From a checkpoint of a small image denoising autoencoder.
Training: normuon at rate 0.004, 8800 steps, batches of 64.
Rows from block 5 of the encoder of a small image denoising autoencoder, named by matrix and row number. Rows with one number within an expert belong to one neuron, the router's apart. Each number is 128 + 32 x the weight over its row's rms, rounded and kept within 0 to 255. All counts start at 0. Numbers have three digits each.
Before each expert's rows are labels from the 100 images, of 14976, where the router gives the expert most weight on average: "responds to" is what is common among them; "colour at peak" is the nearest of a few named colours to the mean colour under the peak. Only what is clearly more common there than usual is listed. The data: aerial photos of the United States (SatlasPretrain). In brackets: how many of the 100.
# router: router (encoder.blocks.5.mlp.router.weight, 16x128, trained with AdamW), inputs 86-127
# up: expert up (encoder.blocks.5.mlp.up, 16x64x128), inputs 86-127
# down: expert down (encoder.blocks.5.mlp.down, 16x128x64, transposed), outputs 86-127

# expert 6
responds to: crop field (38)
colour at peak: grey (91)
router.6:112122096179087135111128120108056129107132097209090095185117168132198127112152117164102137061125089111198100120112107125150134
up.0:164135168192154145145117129130100173158130158048184121081181102117145169124105120113152135123127133151107064155074112149125167
down.0:149097192160109191106118159069101042148129165130158087131114143169124133122114158111093108106116161113118086169146114147116132
up.1:136139131104135155002157130139096125118102156154153126149099104093099111118175151119112138085137042108099161186196156130111090
down.1:127115135152140107147145092152123106126102152169135085124099105181068125175151111172163137192133205127076109147068189142162126
up.2:101143130118138120095104090092153089104123123115138103074126188152124159190174145119114095151127121127130152119111091158144153
down.2:182142109187186134103145092121185115137175155165125161147199121132126151106150072137125092115159095123182180120146157110069130
up.3:117122172072151103079130128106151119069096007115092137098125082119145101085121074124134098155154149083105118117216175139106146
down.3:128134132153126138081119136100172135159122081204145161136081147121133114118125168136179076155212122169117063133124193105086150
up.4:115143171128167103093052131092131176144137128073165124118183084126178136019197135138126123094104145142060160175165079171129121
down.4:113138134119074102117053132148155124138124140201119095160138118128150133131180116125154137106110173113152196129103121118152126
up.5:105115102062120154121083112097164168109126066127096166135116098154125136207148139128122125159122132125126144116109177136141091
down.5:078178134188170106135156136168164179086158104113108147140169078105142137130169159140147103086088197109145166092132081107143110
up.6:108145126095187143116080056138109128107102104156146114126130111118111162137145099176157111218124148118201084097152090118192136
down.6:104144139150145119129134093163095138155141122093105156144144164178096159172098075145111148108106096126252172166122024090100159
up.7:118110140121162093135169142142171041181146186087177114133133071158138108077152115104112122099168144151082157120165101153145074
down.7:148148099068169062138125194100138141111145162112130174137090160099151105154130175144175181114166144112089154092165136146102079
up.8:157119169101159132087142126170152122095128128114106167070131114153147117116133108122121163078142091126145038124125193109114083
down.8:100178162107159101091134151108136082143153129077170088145100166149035149084146144103105136151150162106152131125121165152116104
up.9:167131132099102077107123102139057145066118145105105152099159148132143111142172132131105146084155039127093109190088160104160071
down.9:161188150174173168070094129156105098149170148144129122167149110143120152131179109113132140148168184099097105105099215105115095
up.10:144140130118157142122192129083144192130147206099138113073062154149147131113121154157132146121134156140093165158103141120126089
down.10:130069177126153122147115109168167080107128155152129160156146181174162115117137112187105160129093087115185137127161197105111179
up.11:155162156107104140086168113117133183166124101087166142075133107142147170102143123124108124137132160165108070104046174082128118
down.11:158131143107160143130125148158120128135146126202102113057124143122108101101086173130113108201142088141059068157182219095128110
up.12:164125095112094107134139096122175099146156175082139109034135098103148113130163156187130113099100144154075140094119179087145112
down.12:100123143097120156098094125100137193163126137123117099158112153080157133111083076118073122148140135172069105127096173212100091
up.13:098101043114176105164111038104109132158146161146105187108121109154154118092114105141135124139127172157166173144151128196138155
down.13:155151185102139127113168087094081123113130122156153087192162105164110167156140140148143185146128082121186147151100137204070162
up.14:140115127136114083119175096205150111065145119127150164131144084114156152096108139134136158151118208160200041153101170127143216
down.14:121077106130139080139155201111139114139130153125135118066141152108099117138063074118139098142095058150174149160146000111107182

# expert 4
responds to: building (81)
colour at peak: grey (87)
router.4:117138124141089148128159115093137086128135119123163076193086160098145114150127127160131148137119108188191129188093185191086173
up.0:111123138065168159091107117121159147151145199134113068123184200117136158137118127135162112140143170120076069106125119142182185
down.0:087088091088087125195153087159139130179107135123165077155131158134132150124088129144129164061129093099081110152146110055131169
up.1:154131160127113104142115145134096066144141093160120099244157138095104122127115105118106115119117090086131148111090117111139114
down.1:117065098175119104093144159128140136084088155123182109181128057103179114150113121159139123136098103135172096127164093154110135
up.2:105128142099160132117089196111144142067139135129093111157141178171111091226120123149110110116121092165116174148121106047106119
down.2:093175153159100099164109141117130115172146126054107145151093124137144154086109072091139132113143094095157143136140157079120182
up.3:179106141136126181153056089070076090126134138191118139126136172153145120092129062123085100137134074115132082161142079194154133
down.3:148187097103153092102204093203162120134127148131092114141101162108107156146123118145157134167160125090180162112115033166100090
up.4:148122182087144115160137137168117177159117147152129133056163083120133122127142172148134138119101181144038155061139171116153145
down.4:165130154169115153081072169097157161131106105061151121126103197131153097153127108130140152182129133179102131123143206121192157
up.5:150154120189101185123232153071056087148119103135139000105145105138103169181130106141136114109138135141139107111212152098119117
down.5:097142096137107143176144137132169142156124181171151161210047111144138114126112181138123131152116139130161046157159204114146152
up.6:143170133172113103129198146163098133112156103155128133122122103118126119078141145164138120114124153122189000060146196109154088
down.6:142061124057121188143155142120129135088115135126135183098128133136112142137172119126144146095145071113114072135083151096169096
up.7:141192131178167098112152160158129137121146162093154129044125050169178152131121133149148116143153125118083072135153130135115133
down.7:160145147134084086117119139073157116125119102128148150142138076142140106157082106143092146117164062119150124112092135098119153
up.8:136156160100144128127160075150159187064086098067126161121095111124135097080109145164123102122142065108149041143067097150165115
down.8:137202161120155121136144150166170113054146120163113094147143207134136147146051118155152149164135130136080138141145090111097052
up.9:115113173075150106143105091097167148136134064130166108135110188110127111113093108118107140164120177130091064110079089139103150
down.9:127071182087128152145198124171166150154055067185183098126112045155116139105171141126134138161150170103052161127149118132083188
up.10:089117083114158111116153140096144125132134088092069078165125161141131134130189085142150128094119154157179111141078122100104149
down.10:185086139141146093128127088144118087118155134121074152104072119109131134203166109145096117180111092123164130151089100178116154
up.11:142058149159034108157115123174206096137120084050103121109240097138140141146165149125127153084123145121149202105132143148072117
down.11:154090126100129067157068069100121132115143103038133189129077131179135138146102180137130153203124107087066139120119145162149138
up.12:081096181164135147077144145133140174160113134117103170042151172133152096156167140114149134107147121143068043162119184148086211
down.12:180118124083074167133122101189085103137099100074104085063203107156167163106088133122114155122182112165103097133115134126148110
up.13:059149125173159083115134163190138238170102144146131115099130097121128155194017132138132148133130138116154203134144195100093125
down.13:074125129166100142102049153153123154095177093131143110131084175195122141125024106141152131109117189123124081149159171126133189
up.14:052180092091123147111171108075090137157128124088144160150172137162071119095169157110193119133163103111173151138154100126130153
down.14:112066110121117085128186084087067137103173155153097084104095091175165121138123163114121097117115132162168151068114101143130156

# expert 10
responds to: crop field (41)
colour at peak: green (32)
router.10:138089085078107062138124107137117129112104090073123184065156105156161157134115164145116132097140173103119090177077238116163160
up.0:090131097039155076119029132212155167136115143173126145125108102150108128103123156133125144101126091116153178130145158161139136
down.0:096061118119126091136161134090076118121131164076103112078228113114133117135123136112132104064140068137166149140112054189167075
up.1:156154126140050113118173116145163082121136130181135118136104122138110106080162109163097115174106076162130143058106117138103117
down.1:098120128042095126086085105130114156205114120194165129138066102107096124183134128107117119102096096132054168118122069107118139
up.2:127149102099150144117119089152164109130130139094128150125155133155095106087119074080140166121136093139154141131161187184085161
down.2:043090152192112105141127162159121130086146120122141145195139107131126165120123157109150149111112162132181097195087056157141053
up.3:137113091121079034165173114126161110130147139104119093120127109152117133183218142154130092108127152140116219082171209143092116
down.3:127127109138143097149158093105136134115104145086036164126153100143122110154087164186134136141138098127114175114090245124078079
up.4:109119144195079091143119120171139148108146166135135110112113109172130097155166109138135100084162083109210124182132169197160087
down.4:124136108123165165142081130119161125045170151100102169147114181154173134097117154164101170078136221109138176100162135189152115
up.5:117112111057128147147083144089172128152109130134144121194171205096137123188141169158151113146134136125087056128103156130129099
down.5:158130142151146107171155111150163162087131091142086156111167067123160131114143126117145134101122117108068121144169120060147134
up.6:164174119180040132124142183110097155107117122120130148081093055130146137118090166122130120126146080163161177173140136124123132
down.6:171160149091123107125125120130177177142175103142139106177067081152099155111053103125088069119146229103147175146120086176089129
up.7:161126148124149131096153138136175145101144170073168100114112137155154103114093109173142105143157184147076086093209159157105159
down.7:175194154098142119121112134123190150136134112196147123178043192167143159109140156149127128184124102057103114078146200159076115
up.8:148128136174131127073088131123153065101122083070140095078102125101135108120132128160100125130094120135154180140179164115114206
down.8:136137094181129161138149108125116160164121138080140121117174076118145114202106192119117172081114097142148139140137060082144144
up.9:104112151102155194093175122199146088112101169108130132070127148097124117146149161120139135146135164124086044120118153113119000
down.9:139129148098121114081079113154146104111074151185050114132102113141162178151098116094106143086121063144089093094092253161139170
up.10:139152098128084191139138101095109120129128089159120109174031144128155102128255080123148116155122127157073064037152133135135132
down.10:104130109137176106129075119116119147151085179104132158157028104083176114145103098185167118139102137111157137121093134145080143
up.11:229137133161134161117179156102111118099105201139139153143086192108097104156137124108097097102101176107166066118095179118121132
down.11:154212151128133136128188113111092089150061100097134069074152131134146099123177158112124127110103175113164194128167088143086134
up.12:195124196162150127103134117156151170085124122172135125100102100151160122184136123127115131180133104099113045115106153148125079
down.12:156158165142134142093127150109166095112141146079188107129108179167150112099100129097051120123159141157120093167127162180090117
up.13:143110113152103122202134157111139092139109086134111087083134132121115142159134189102136162196149103148153118183097052132094139
down.13:103135112140161170111092128111102149152141152114131189110088205158135101144210131140120156180138082175136106141133129149123148
up.14:167171102134120129088162096191141060072128121131127144140137153160103123140181130149106164146127088154145162091167196168112169
down.14:159106056143175174125147137131104136117139130090092167088150105090162105106134116119197054095106092157161154112121037122114163

# expert 11
responds to: building (76)
colour at peak: grey (87)
router.11:093058056086110073137137120156133163123112164123122213111116147113171135215169122163165123138159142119087139130143097144189102
up.0:095149126146071176149148120164131083126134103177078100109201124113102130184099219106161122162132130179056129095150134117083127
down.0:136116184078125113094204139129174179132090137141091130127095156116129120101143168141080139194068112160061085122109138122105147
up.1:173112030106143144134188170145239103112135182129179128138125119117140108051119091141139111172131202123053162101120163080143086
down.1:167170165187130118078097139104208116100121140153142142161115173127144067125125184133165177117156139088038147111157212121120095
up.2:135206195126136128130119118161134155112119113137147168172136142112115092107139184151098124163145132104122160124092141191162112
down.2:118130152057130140158154143101152158095137161149131067114129141165158138079107174138110116094163154127099095145128108066120126
up.3:165088074073084142139093149130098127132119162148095157078194071154119171099155137150127143087158083144154151132146151151141140
down.3:085129134177164138203077143101049143043131164113103128083155139106130117129168104103202143130104174116173128080119108065189149
up.4:164176152137112094118144097138137060111121165095107076104126091160144125123145108159163100167135119138172056081170115111174108
down.4:104124120044144102126133155106112121140082164137160160122125127212129203096146159118147182142124085152136158098079100160158120
up.5:072114165098153136123129061102133104173168128108155163079121153114151130096172146124161154106087121164132147077049094143082134
down.5:120067081105168093082126124138101123111100135165113144096154081083136085123143136138126126163156095137187086125174120178073053
up.6:106136088149107147102124083117055102083144171133143082160127101162089136101170111154128134144121091165090223163123165157091128
down.6:122131127199139172151107094156114138218162112147185189115115129092167090146082166100180136127130122134175131105169162125171144
up.7:075155091183110145116178082166095104122116156113131151155128159125136131106081093152126178155155093163175068186089174133108201
down.7:136122136063073180129110101127106121181096104135182131063150131148156140070053140101115122101150092149079083136144064137141124
up.8:163150167067139167097009155073142164049103100195107172157147114147129101162093099155098154062137111131121161133122090157164100
down.8:112122102085114117105067129098040108143128117108119138048153116099092113147103122119088101104139089109135164123133079123105117
up.9:123145043148117147172155073183068125068120174101082136111119114116103122085085121092109125084114115106160104112134102157148142
down.9:113088136144114138139132121091084152161144096157143114092163097124130138085142131165174174120114137171188163110171114132119170
up.10:161112101091155103129141088171168147115158138178185136144103148132142126195092113095151118088125160126082163172089191081147080
down.10:118112122149146190108121150092208086159082078082104172134034161144112093088167117116143083102109102135111180158157184127132094
up.11:156133198103166091118083093066139134107143112123097130102120143101082133112135144132150156170129156135141214108187014104143175
down.11:141098120171097104162132125145101081101152096150116140143120090143142121132145117136140116112124145157193204170123046145129179
up.12:123149166126114180149071100132156141136119104105103163090134090141171159135110152153112107099175032149111139098147155140110143
down.12:134126176161132102103095137090125090028142140024101138142126159166130139151099086151142139090144076110196120175065090109119124
up.13:127169082150158104114162173129123101170113166136061109109127170100102139146085139099114136082125138158149097117172141074102149
down.13:112064117128149139097149148122160131195077133123165129132091131131078151124115070125128109200168154103170131146099191068120157
up.14:109129129033113171118164178129143140142166068086152081175185165111066160195140093133162098146110111132099021130175115105129105
down.14:161094092125144124108135096197149136135123077140124132190182139105086126057125113165140082125088188141063113179154078142111121