{
  "encoder_depths": [2, 5, 2],
  "decoder_attention": false,
  "weight_decay": 0.07
}
Rows from expert 13 of block 5 of the encoder, named by matrix and row number. Rows with one number belong to one neuron. Each number is 500 + 40 x the weight over the matrix's rms, rounded and kept within 0 to 999. All counts start at 0. Numbers have three digits each.
# up: expert up (encoder.blocks.5.mlp.up, 16x64x128), inputs 43-85
# down: expert down (encoder.blocks.5.mlp.down, 16x128x64, transposed), outputs 43-85
up.0:457481526501478512493500468501535507476500501520512485587519505474457500506529557529500505506525499504467495601520455470519510505
up.1:490508498553541457466533504559511477487519512483524512478487518502461480438534519433539495512473498496491542498487409539472495522
up.2:419464539509504515470516475446481514487489485512551498476517492482578577516459543481448496508493457463485516527468509480660529493
up.3:426500477533495530549495430547520501511476579545534497531524536552543464481482495561400523492506552532537491514529416517549466510
up.4:505499472443506523458487544481517501462465507576495562485494506517544426532369471486482505530492459461501481463445510520572556500
up.5:499455457499475476526511549511543522492504503453526501528481478502450505507538493515524484491505463509505453484461554495415475495
up.6:522457532474461491503512437453464434500499483446508535529532544454556554468507550540530511504503526440511493528512496470505487495
up.7:407475533521520515539505438499464454530517571470539517523538499483448429493509462496491428462503507439488518417472427536501543529
up.8:523486561497471479441493489418502431456548514493473484570521493468427508461467492533498531466464477438514500558488592497529532514
up.9:551556511500517524611494507523485453439478591490395493520483489490503458494393498588563463496487462483512499464493515540484494496
up.10:531453427517512474472515487521506487578511463452477454485525605533359598470516494539404490524463530508472488507443518489501464544
up.11:510584494472511496497570517517464534455475542511528523467476572526527476461521500469566501444440459467507459521476453563477496514
up.12:530579481588487499575505493571448489517493466536499497541489534499452464482442428470393482495539548460488507434522531545533495495
up.13:409520482579517495374527502430514505619477470458577494507487591543529469491458540543432508485468546507548514491536459425478457506
up.14:527541500507513513455449502489568445473487443502577492468494442511402510476478526448471561481504511492511491455479519490499529513
up.15:359508447506515516517481450574493513512502468481497511494494522526494413493520457509525515510512465468504509563496432495450484479
up.16:504494467467512526450479504511493512484530517501487545547524570499531519501531481442446530527532500481483494572513501435496472481
up.17:491454506507430483444525490534457475525512563496524493503523469490528566494508522534481457462510468484487471493486528567449496516
up.18:491498472436465510611484533496486508493432597498535494445500502470381526528464536536471555499471524462497536534506469501498500456
up.19:543427458510531499490499506519475496445455480486517507501423506525477511512433482410575617491539415492498517432543486529584502481
up.20:505608511536529540471508504532465493516442440536522466500530544506480523493506465511427469506449548506493477489528577476432491510
up.21:461489480552527466533519502493524506591518444495537505479520553485540519542489490449485543476463451507491459464536492420576523521
up.22:425457494493508483464469492497468467472512530517541492507521488491466517512395494439414520526516504460518505454498519499502537522
up.23:520583503556482490577543487499499482618536436507487505497505477511455420478415455513562513544544504495503488558498500499552509477
up.24:469463583444455472518517486487519491515495473496538496535534575484581500459452454589470458539520477532542486440454539499403445526
up.25:457493513427485484572459496501429497485556545494415498522546527480547489518489486452470539555526470472511421502453520570405530524
up.26:515449480425482469433477503527467511504562546539432457564545394470483519465485570497450474545539497448562530546463485554596465508
up.27:457422476517530521492525511486509504529503545481597510480484534517539488545501487478474480478522517539474523464470420476581479508
up.28:464564570530481502469475478500474500555494442495516521491522524465633480490392463517508478535514509474519489547596492398520543455
up.29:522506514548496542502491465496515482593527492479495548526553520481457427514364476526553478508469452500501528427425478504512475521
up.30:481428473492541424448493490468485532486505498533414512488507447477556452567448392483579413520516574483496459524462502497557534490
up.31:507471539528530465450474504519496455403491557446458526435494508521432459454662531471556528492529503482506461546607481555593516476
up.32:524410461500488529521448474462490508553516527506492445464472542509551473536488506474472476506467533515528528489515523458458504482
up.33:535510514518457497535475516469507541488493479513492541472519525505584426507498513481481539507501541505469474473414521487532487519
up.34:504514464450477514536499536443493510497492572456509475580461578532391591454581585494458565522507523475542476522477502551561511490
up.35:491520484536559476461473530593469500501529554511501492472523505516461501499496565487471485476499542476513455519533495519504530485
up.36:464520538531491478435486493590542493449496585526452537504485477516396506490522500500484470569546475461506525452481484511520540516
up.37:475536511502496442444504498520552486467510441517517485540506501470509537489506534445489436500529492492494520439540482521452470518
up.38:520503496611495418552497481515504521539491492480523503479477473484485483499578505601482535477482486507504511449428470511514504509
up.39:495506508479509515546504470464505427547533478432566501557523480471459522548455514518452576482509528432557509495462480461468466509
up.40:461544490494503474581504499534446523533494516476487499523484463500515482522473532553556449507533502507504490494652520371606523481
up.41:463533530494530479502479531482513454450488492475551521526483536502475481505477463535437483450510475426523476530526481517436525544
up.42:527611488466497490539475512513515455504544485486554502498489468548539502526531480495453599505517467548483537503614460450480449518
up.43:489540472496492512477473437486514527596477475536575521547498488505502515526533460477460498544500562555551514474441521525502430490
up.44:399519530564503529512518480478540476542495567462438558427487471531494508520408622425547496490533572454481524519483531553552445484
up.45:484517461489483508577488495581537513500486455542515486504506513496544492524418527496431471519481496526503528431516511487496483453
up.46:410481482478470515478503488461456430447457565508459546449520601492433554454495486547539588512540485561503514588468536461513482467
up.47:470480500510482561464497491477544561630541543464411438552446450535552527480474488424475530504567384536481519441487500351490481497
up.48:467495512481525549460523521505527500439514482478514476502507568501532484486484521508498588482504452463510474585451518582483526512
up.49:497505500444506514528461470465489516597456535501523513488562468510651562448477490377408500509525513457482518643500500435530540520
up.50:495508500544498484505561503404447452496445475488519518501495596472468574496493451601426530507541578511492487435510519524502501474
up.51:540499477496537474502513508523476495507469520477413453482505449474406473495471517444586525566530500468501485558508500499630515506
up.52:506636516468458448526521520512525496514443594484443516467501537536641434496564438413528475518508503522571532464475494518444450492
up.53:521482478512533493472494498488510473563473487521560489487501579482482546529563514569440485497506468484499479533497454498621458505
up.54:480494468505512526495500487529507496564486483484539530524469505514523464483399495521475442496504511485470491481462454423470541478
up.55:596540451488509531594520472530523453466478527482466484476516448461447553545507475514490565493498458516485447525484535474437552520
up.56:517546544528479495570509489537515506488507473529567460466502467507493432495446491582494511461429608463535486417538556439467472533
up.57:500465506474486498480503486431459530502547486463532505437508527491453516476438492473489526497483564556516508493442478469613532470
up.58:537438481502514502525480485465521490489484594453539459516517467539480459511448513578467456496494556502527513515474472465450430480
up.59:492482501502482471511532490526533526455496554470477506509503461500516461495461487536537543497533454473515473583486476576451521519
up.60:521526515518477532578516499468466484491441479538543512458499511524424550464519483509461390551490482532474495425506512496516459479
up.61:530479520533503554508487532593531484510545457458530510479495464526513453502425482517496501502484483456516514442525501444528552528
up.62:523506514484485489525461494520509485524493503509516519480509503484435417491398491522524469498475497469560532522492524473491501504
up.63:413555505499551550507503478495486533525486536475462443506505460476553553514465525565456404502461466582496526642497526517509481524
down.0:477547533521495543529466508457474525482534451531567532501468521449422521468483570463513470424449498412515500423518529607530439507
down.1:518479536475515526513497459510462458482463447504539469463484502495559497459456527489489492481515444538506500473511489527529471525
down.2:492511545500511466540541484543498457526520518453491492520476522595511512482505543481549469540453532465480435510540523452498542485
down.3:502468482508487467442513559471548483513497500479455423473476575468559445484537481511430545531485476511462564444499521413553473508
down.4:539495443483470541503517461562548480501462544449491483459511519498454488520527456502469522507455537462472530494508530503518467475
down.5:485498515446509490498509484484485465522512473526508460498474493468534526509498543545456515468435490483537486509507515509477467494
down.6:468522478504515539526494505541513478489545510510540471544493502483530509536494508511512470515494466487546455535469569505458485449
down.7:498495487544467501451492495550422557449500515469494497404511536453564451444487531509479580522518526487473416531507552447502483409
down.8:542552406470442430521442479456589579562497472490470531510491456444510455489492479502460541510604439489487513457538478477565459553
down.9:482501456481516478589489524408493570535476512496441582481589621528496532449487489545524517451564497539531469514548540526441465510
down.10:521495493483563473479465541489553484444454490507477480445566555472502486502513488500509520461511518439501541502524473483431500538
down.11:482566458475489455531550480491468561516522532477468487463503518524396492568536492472443488558499495477544512448506455516500490464
down.12:490558515499520484451468485484519498478480467520455535505449496479487509526481492506585491509481491466437415536491542497463543493
down.13:542536522501494453418470562537490508415472518472608472518533506460524412539509512446546577543499478477516497617461519548553546520
down.14:567494425446560464479458511494464514522482462482401505551560549503475486540540511534493485522548473498590496466544518478523525460
down.15:504451542487454567429470527442534489483513540542553549543534463558537453473513481544497501441501469527530483474554498478414427487
down.16:512522405458504571498570476553528605462445522462486535522488475465485424494481477498584594619532454524506498497494455544437571521
down.17:457471487490511442518491506496526537493477525531512477492447503520513412503454499599509449533499411492532461536549535489500549542
down.18:496509439496435464492491483436523470531482505492479497502557562554470537508511488535511522457566503541496451482512539542492480493
down.19:483521474500434499471430479532495454501542509516457445563535481481494526536493489523462423491491490557508518503512500457499462489
down.20:526521465507490505482521402528589512467438496511436470495540466456486452495535501525603568563448486469471449517533568479503510502
down.21:557438552559509555439475471486545437428475455535451471549510491536590460533501497466551527534488543487517471599417502482531543482
down.22:493463484493467493479448470494501416476545489468554462505459524486549482506481525454502518473530490450472531520574487493550470496
down.23:549564502538543548508521496484516484442538490512468515506564505484537464463511535509467436458488547464437465494458459500499477469
down.24:488458555558445538506517585537556491507501436482470504477427493543444497492470525495523519433495509477441471509482540564544613559
down.25:496452544431439476506497481463523585534497460498478567465526448545548452442492466521519444493651516462481532530479522530499497440
down.26:458477503487514571556536493574520528531558511525581488530480413465482454447478558445499413502492554434424543438538452549439476554
down.27:537487498503473573509503475484441472466563477511557517469416501483480454431544485481472548468433464492501428526447569527505537506
down.28:486481509505470556507539476506614486418470466548443497528483427514563469518525462457516514576507524487472511538504530470516491476
down.29:498523482530490525465445550442500508428453521525547417514546608473509483514538548544529604556479477486483487538520412561447530480
down.30:497477463488493495448475520491482519493476487456541523526456457434567510486460458468582498523499501446484478453532549501495546585
down.31:528481454469506523482573456439514493573531459493551536525463537516542472474483491488508407524483503451521528536476488477444477498
down.32:535492554525472493426443468438570383473506555533434431520536452511552518480521464547403563564483538516462500494511469493470456524
down.33:557505520453514508561501539547542475572584541518456497466562434488473482579483503481453446473480518507516509553500509518488538508
down.34:486495509526496515527449532550402484485464534366479422524548492544494442550509552498526557434492477470510528456505498489544579444
down.35:485537558490517558553452539474476508461458550526523511522466572495486490474481487463507454467498494495539458480553502527494546513
down.36:438554560507555476408569477521463505509543506557538547444483499520465507464445480477459500465460523492506557487574540510551506514
down.37:518515518494506458429492480451474476515498466529529463526492484416500512480423443444488511471528469536513464504517484552486463568
down.38:556509434504502544491502459472538553555482526476452452506531494466529404490516483450545647570473482498509524505510443449494463477
down.39:545426507485532460548450534550513500478515474509579493498497462420518487508404493500481528540516457462528479570501441527470519555
down.40:528479498511511460545536558540447491456503511505522518521491511585486473526462526560508513429554491564499473455473494475514529528
down.41:490517522472456446485485478534517494467444510491494533511516518480477492471481445462503527485496514451460494518555518492533448516
down.42:513480462561515597551442530528471466534510434523523441534460465517481521469481508483514417518467540534494559531543487514485497544
down.43:577503503522546513526525498487503530484556477493469570470497535437455457471522484600657581508532445515508488538488573564460464463
down.44:545496519470559476460548468469510523522488564518486495507456560534536514460501491509490426539541483478457518501504510473460456535
down.45:486501495503501498528465488505499468484545458481522491531505517560463555525502469545491571478508563532526504532503439485508526454
down.46:527483457539496501527395524561494486523524475494466549493471493548506531486453444491409493533537480556476522439561491484478470502
down.47:471475531520402516491586385525457495529498484567441605474507482501518396487460454497518523410462528475445547524490559535497485478
down.48:540542522475528498504488485487479443538439499456520495501529503508534518471516448505501385513509515523504490408472532472553503472
down.49:544512512486498510403437515495496433427565495503528434497471508510497531564525526428438533503437540457506495465458413529494489455
down.50:505469514513486466497493559519479500413447448488523469518526592483568510484481484512511460455438529479526456503505556422469559552
down.51:484483509482524463561524499470503493516514488534499549477513542515484578518510490441446460515467550547505523443476520469477422494
down.52:538499458519447473531539550450488505481571516502512558443505451485481430422497432508413376422436491492504482453496568429443453514
down.53:558484453443519492508540476431501502438526464543537516475498432463489430459509479475484490487480515504498461531575505510589530489
down.54:433521524581539543470532484533476552451528566526475553452504547542621489449486514505498552499450480418533521591529517440562521463
down.55:548535517502472513489497477524523475554528494525464528503499466453492560548545578547440462475529582519446509432510463478418461529
down.56:505485519556499520529519527552467529456476498478462519521544421555441521497508527580597611475496605545493459621503540535514437532
down.57:535524460480445436479436484456495557475391467508478474520586527514505500632547475423517493584545497499524473523521467503503529427
down.58:507450488516478476521566504545508530483535524476546467491508454453502458470511464518431497501518511502488467502516491532491507479
down.59:543469462487476472496452564476531514669575483443556484562439457478462537492499490529400427459571491519458559361546462443522484500
down.60:449494475519523479508531515539458504496442468497474563445475542514443559526449503522515468507475547513562441566464473571562563577
down.61:476523465501452432514414495493464427542522558527519544524460526545474533516548549498427547473488447540536475534532471474504503463
down.62:464494503517536477453520489432556471499550524532453512426478476478530495462526468537466467515516466439470479481498456450542494504
down.63:466485471467544512491509469515502555496549525443523484477514469426544458473495552474495480510506486443496520436539478538619465486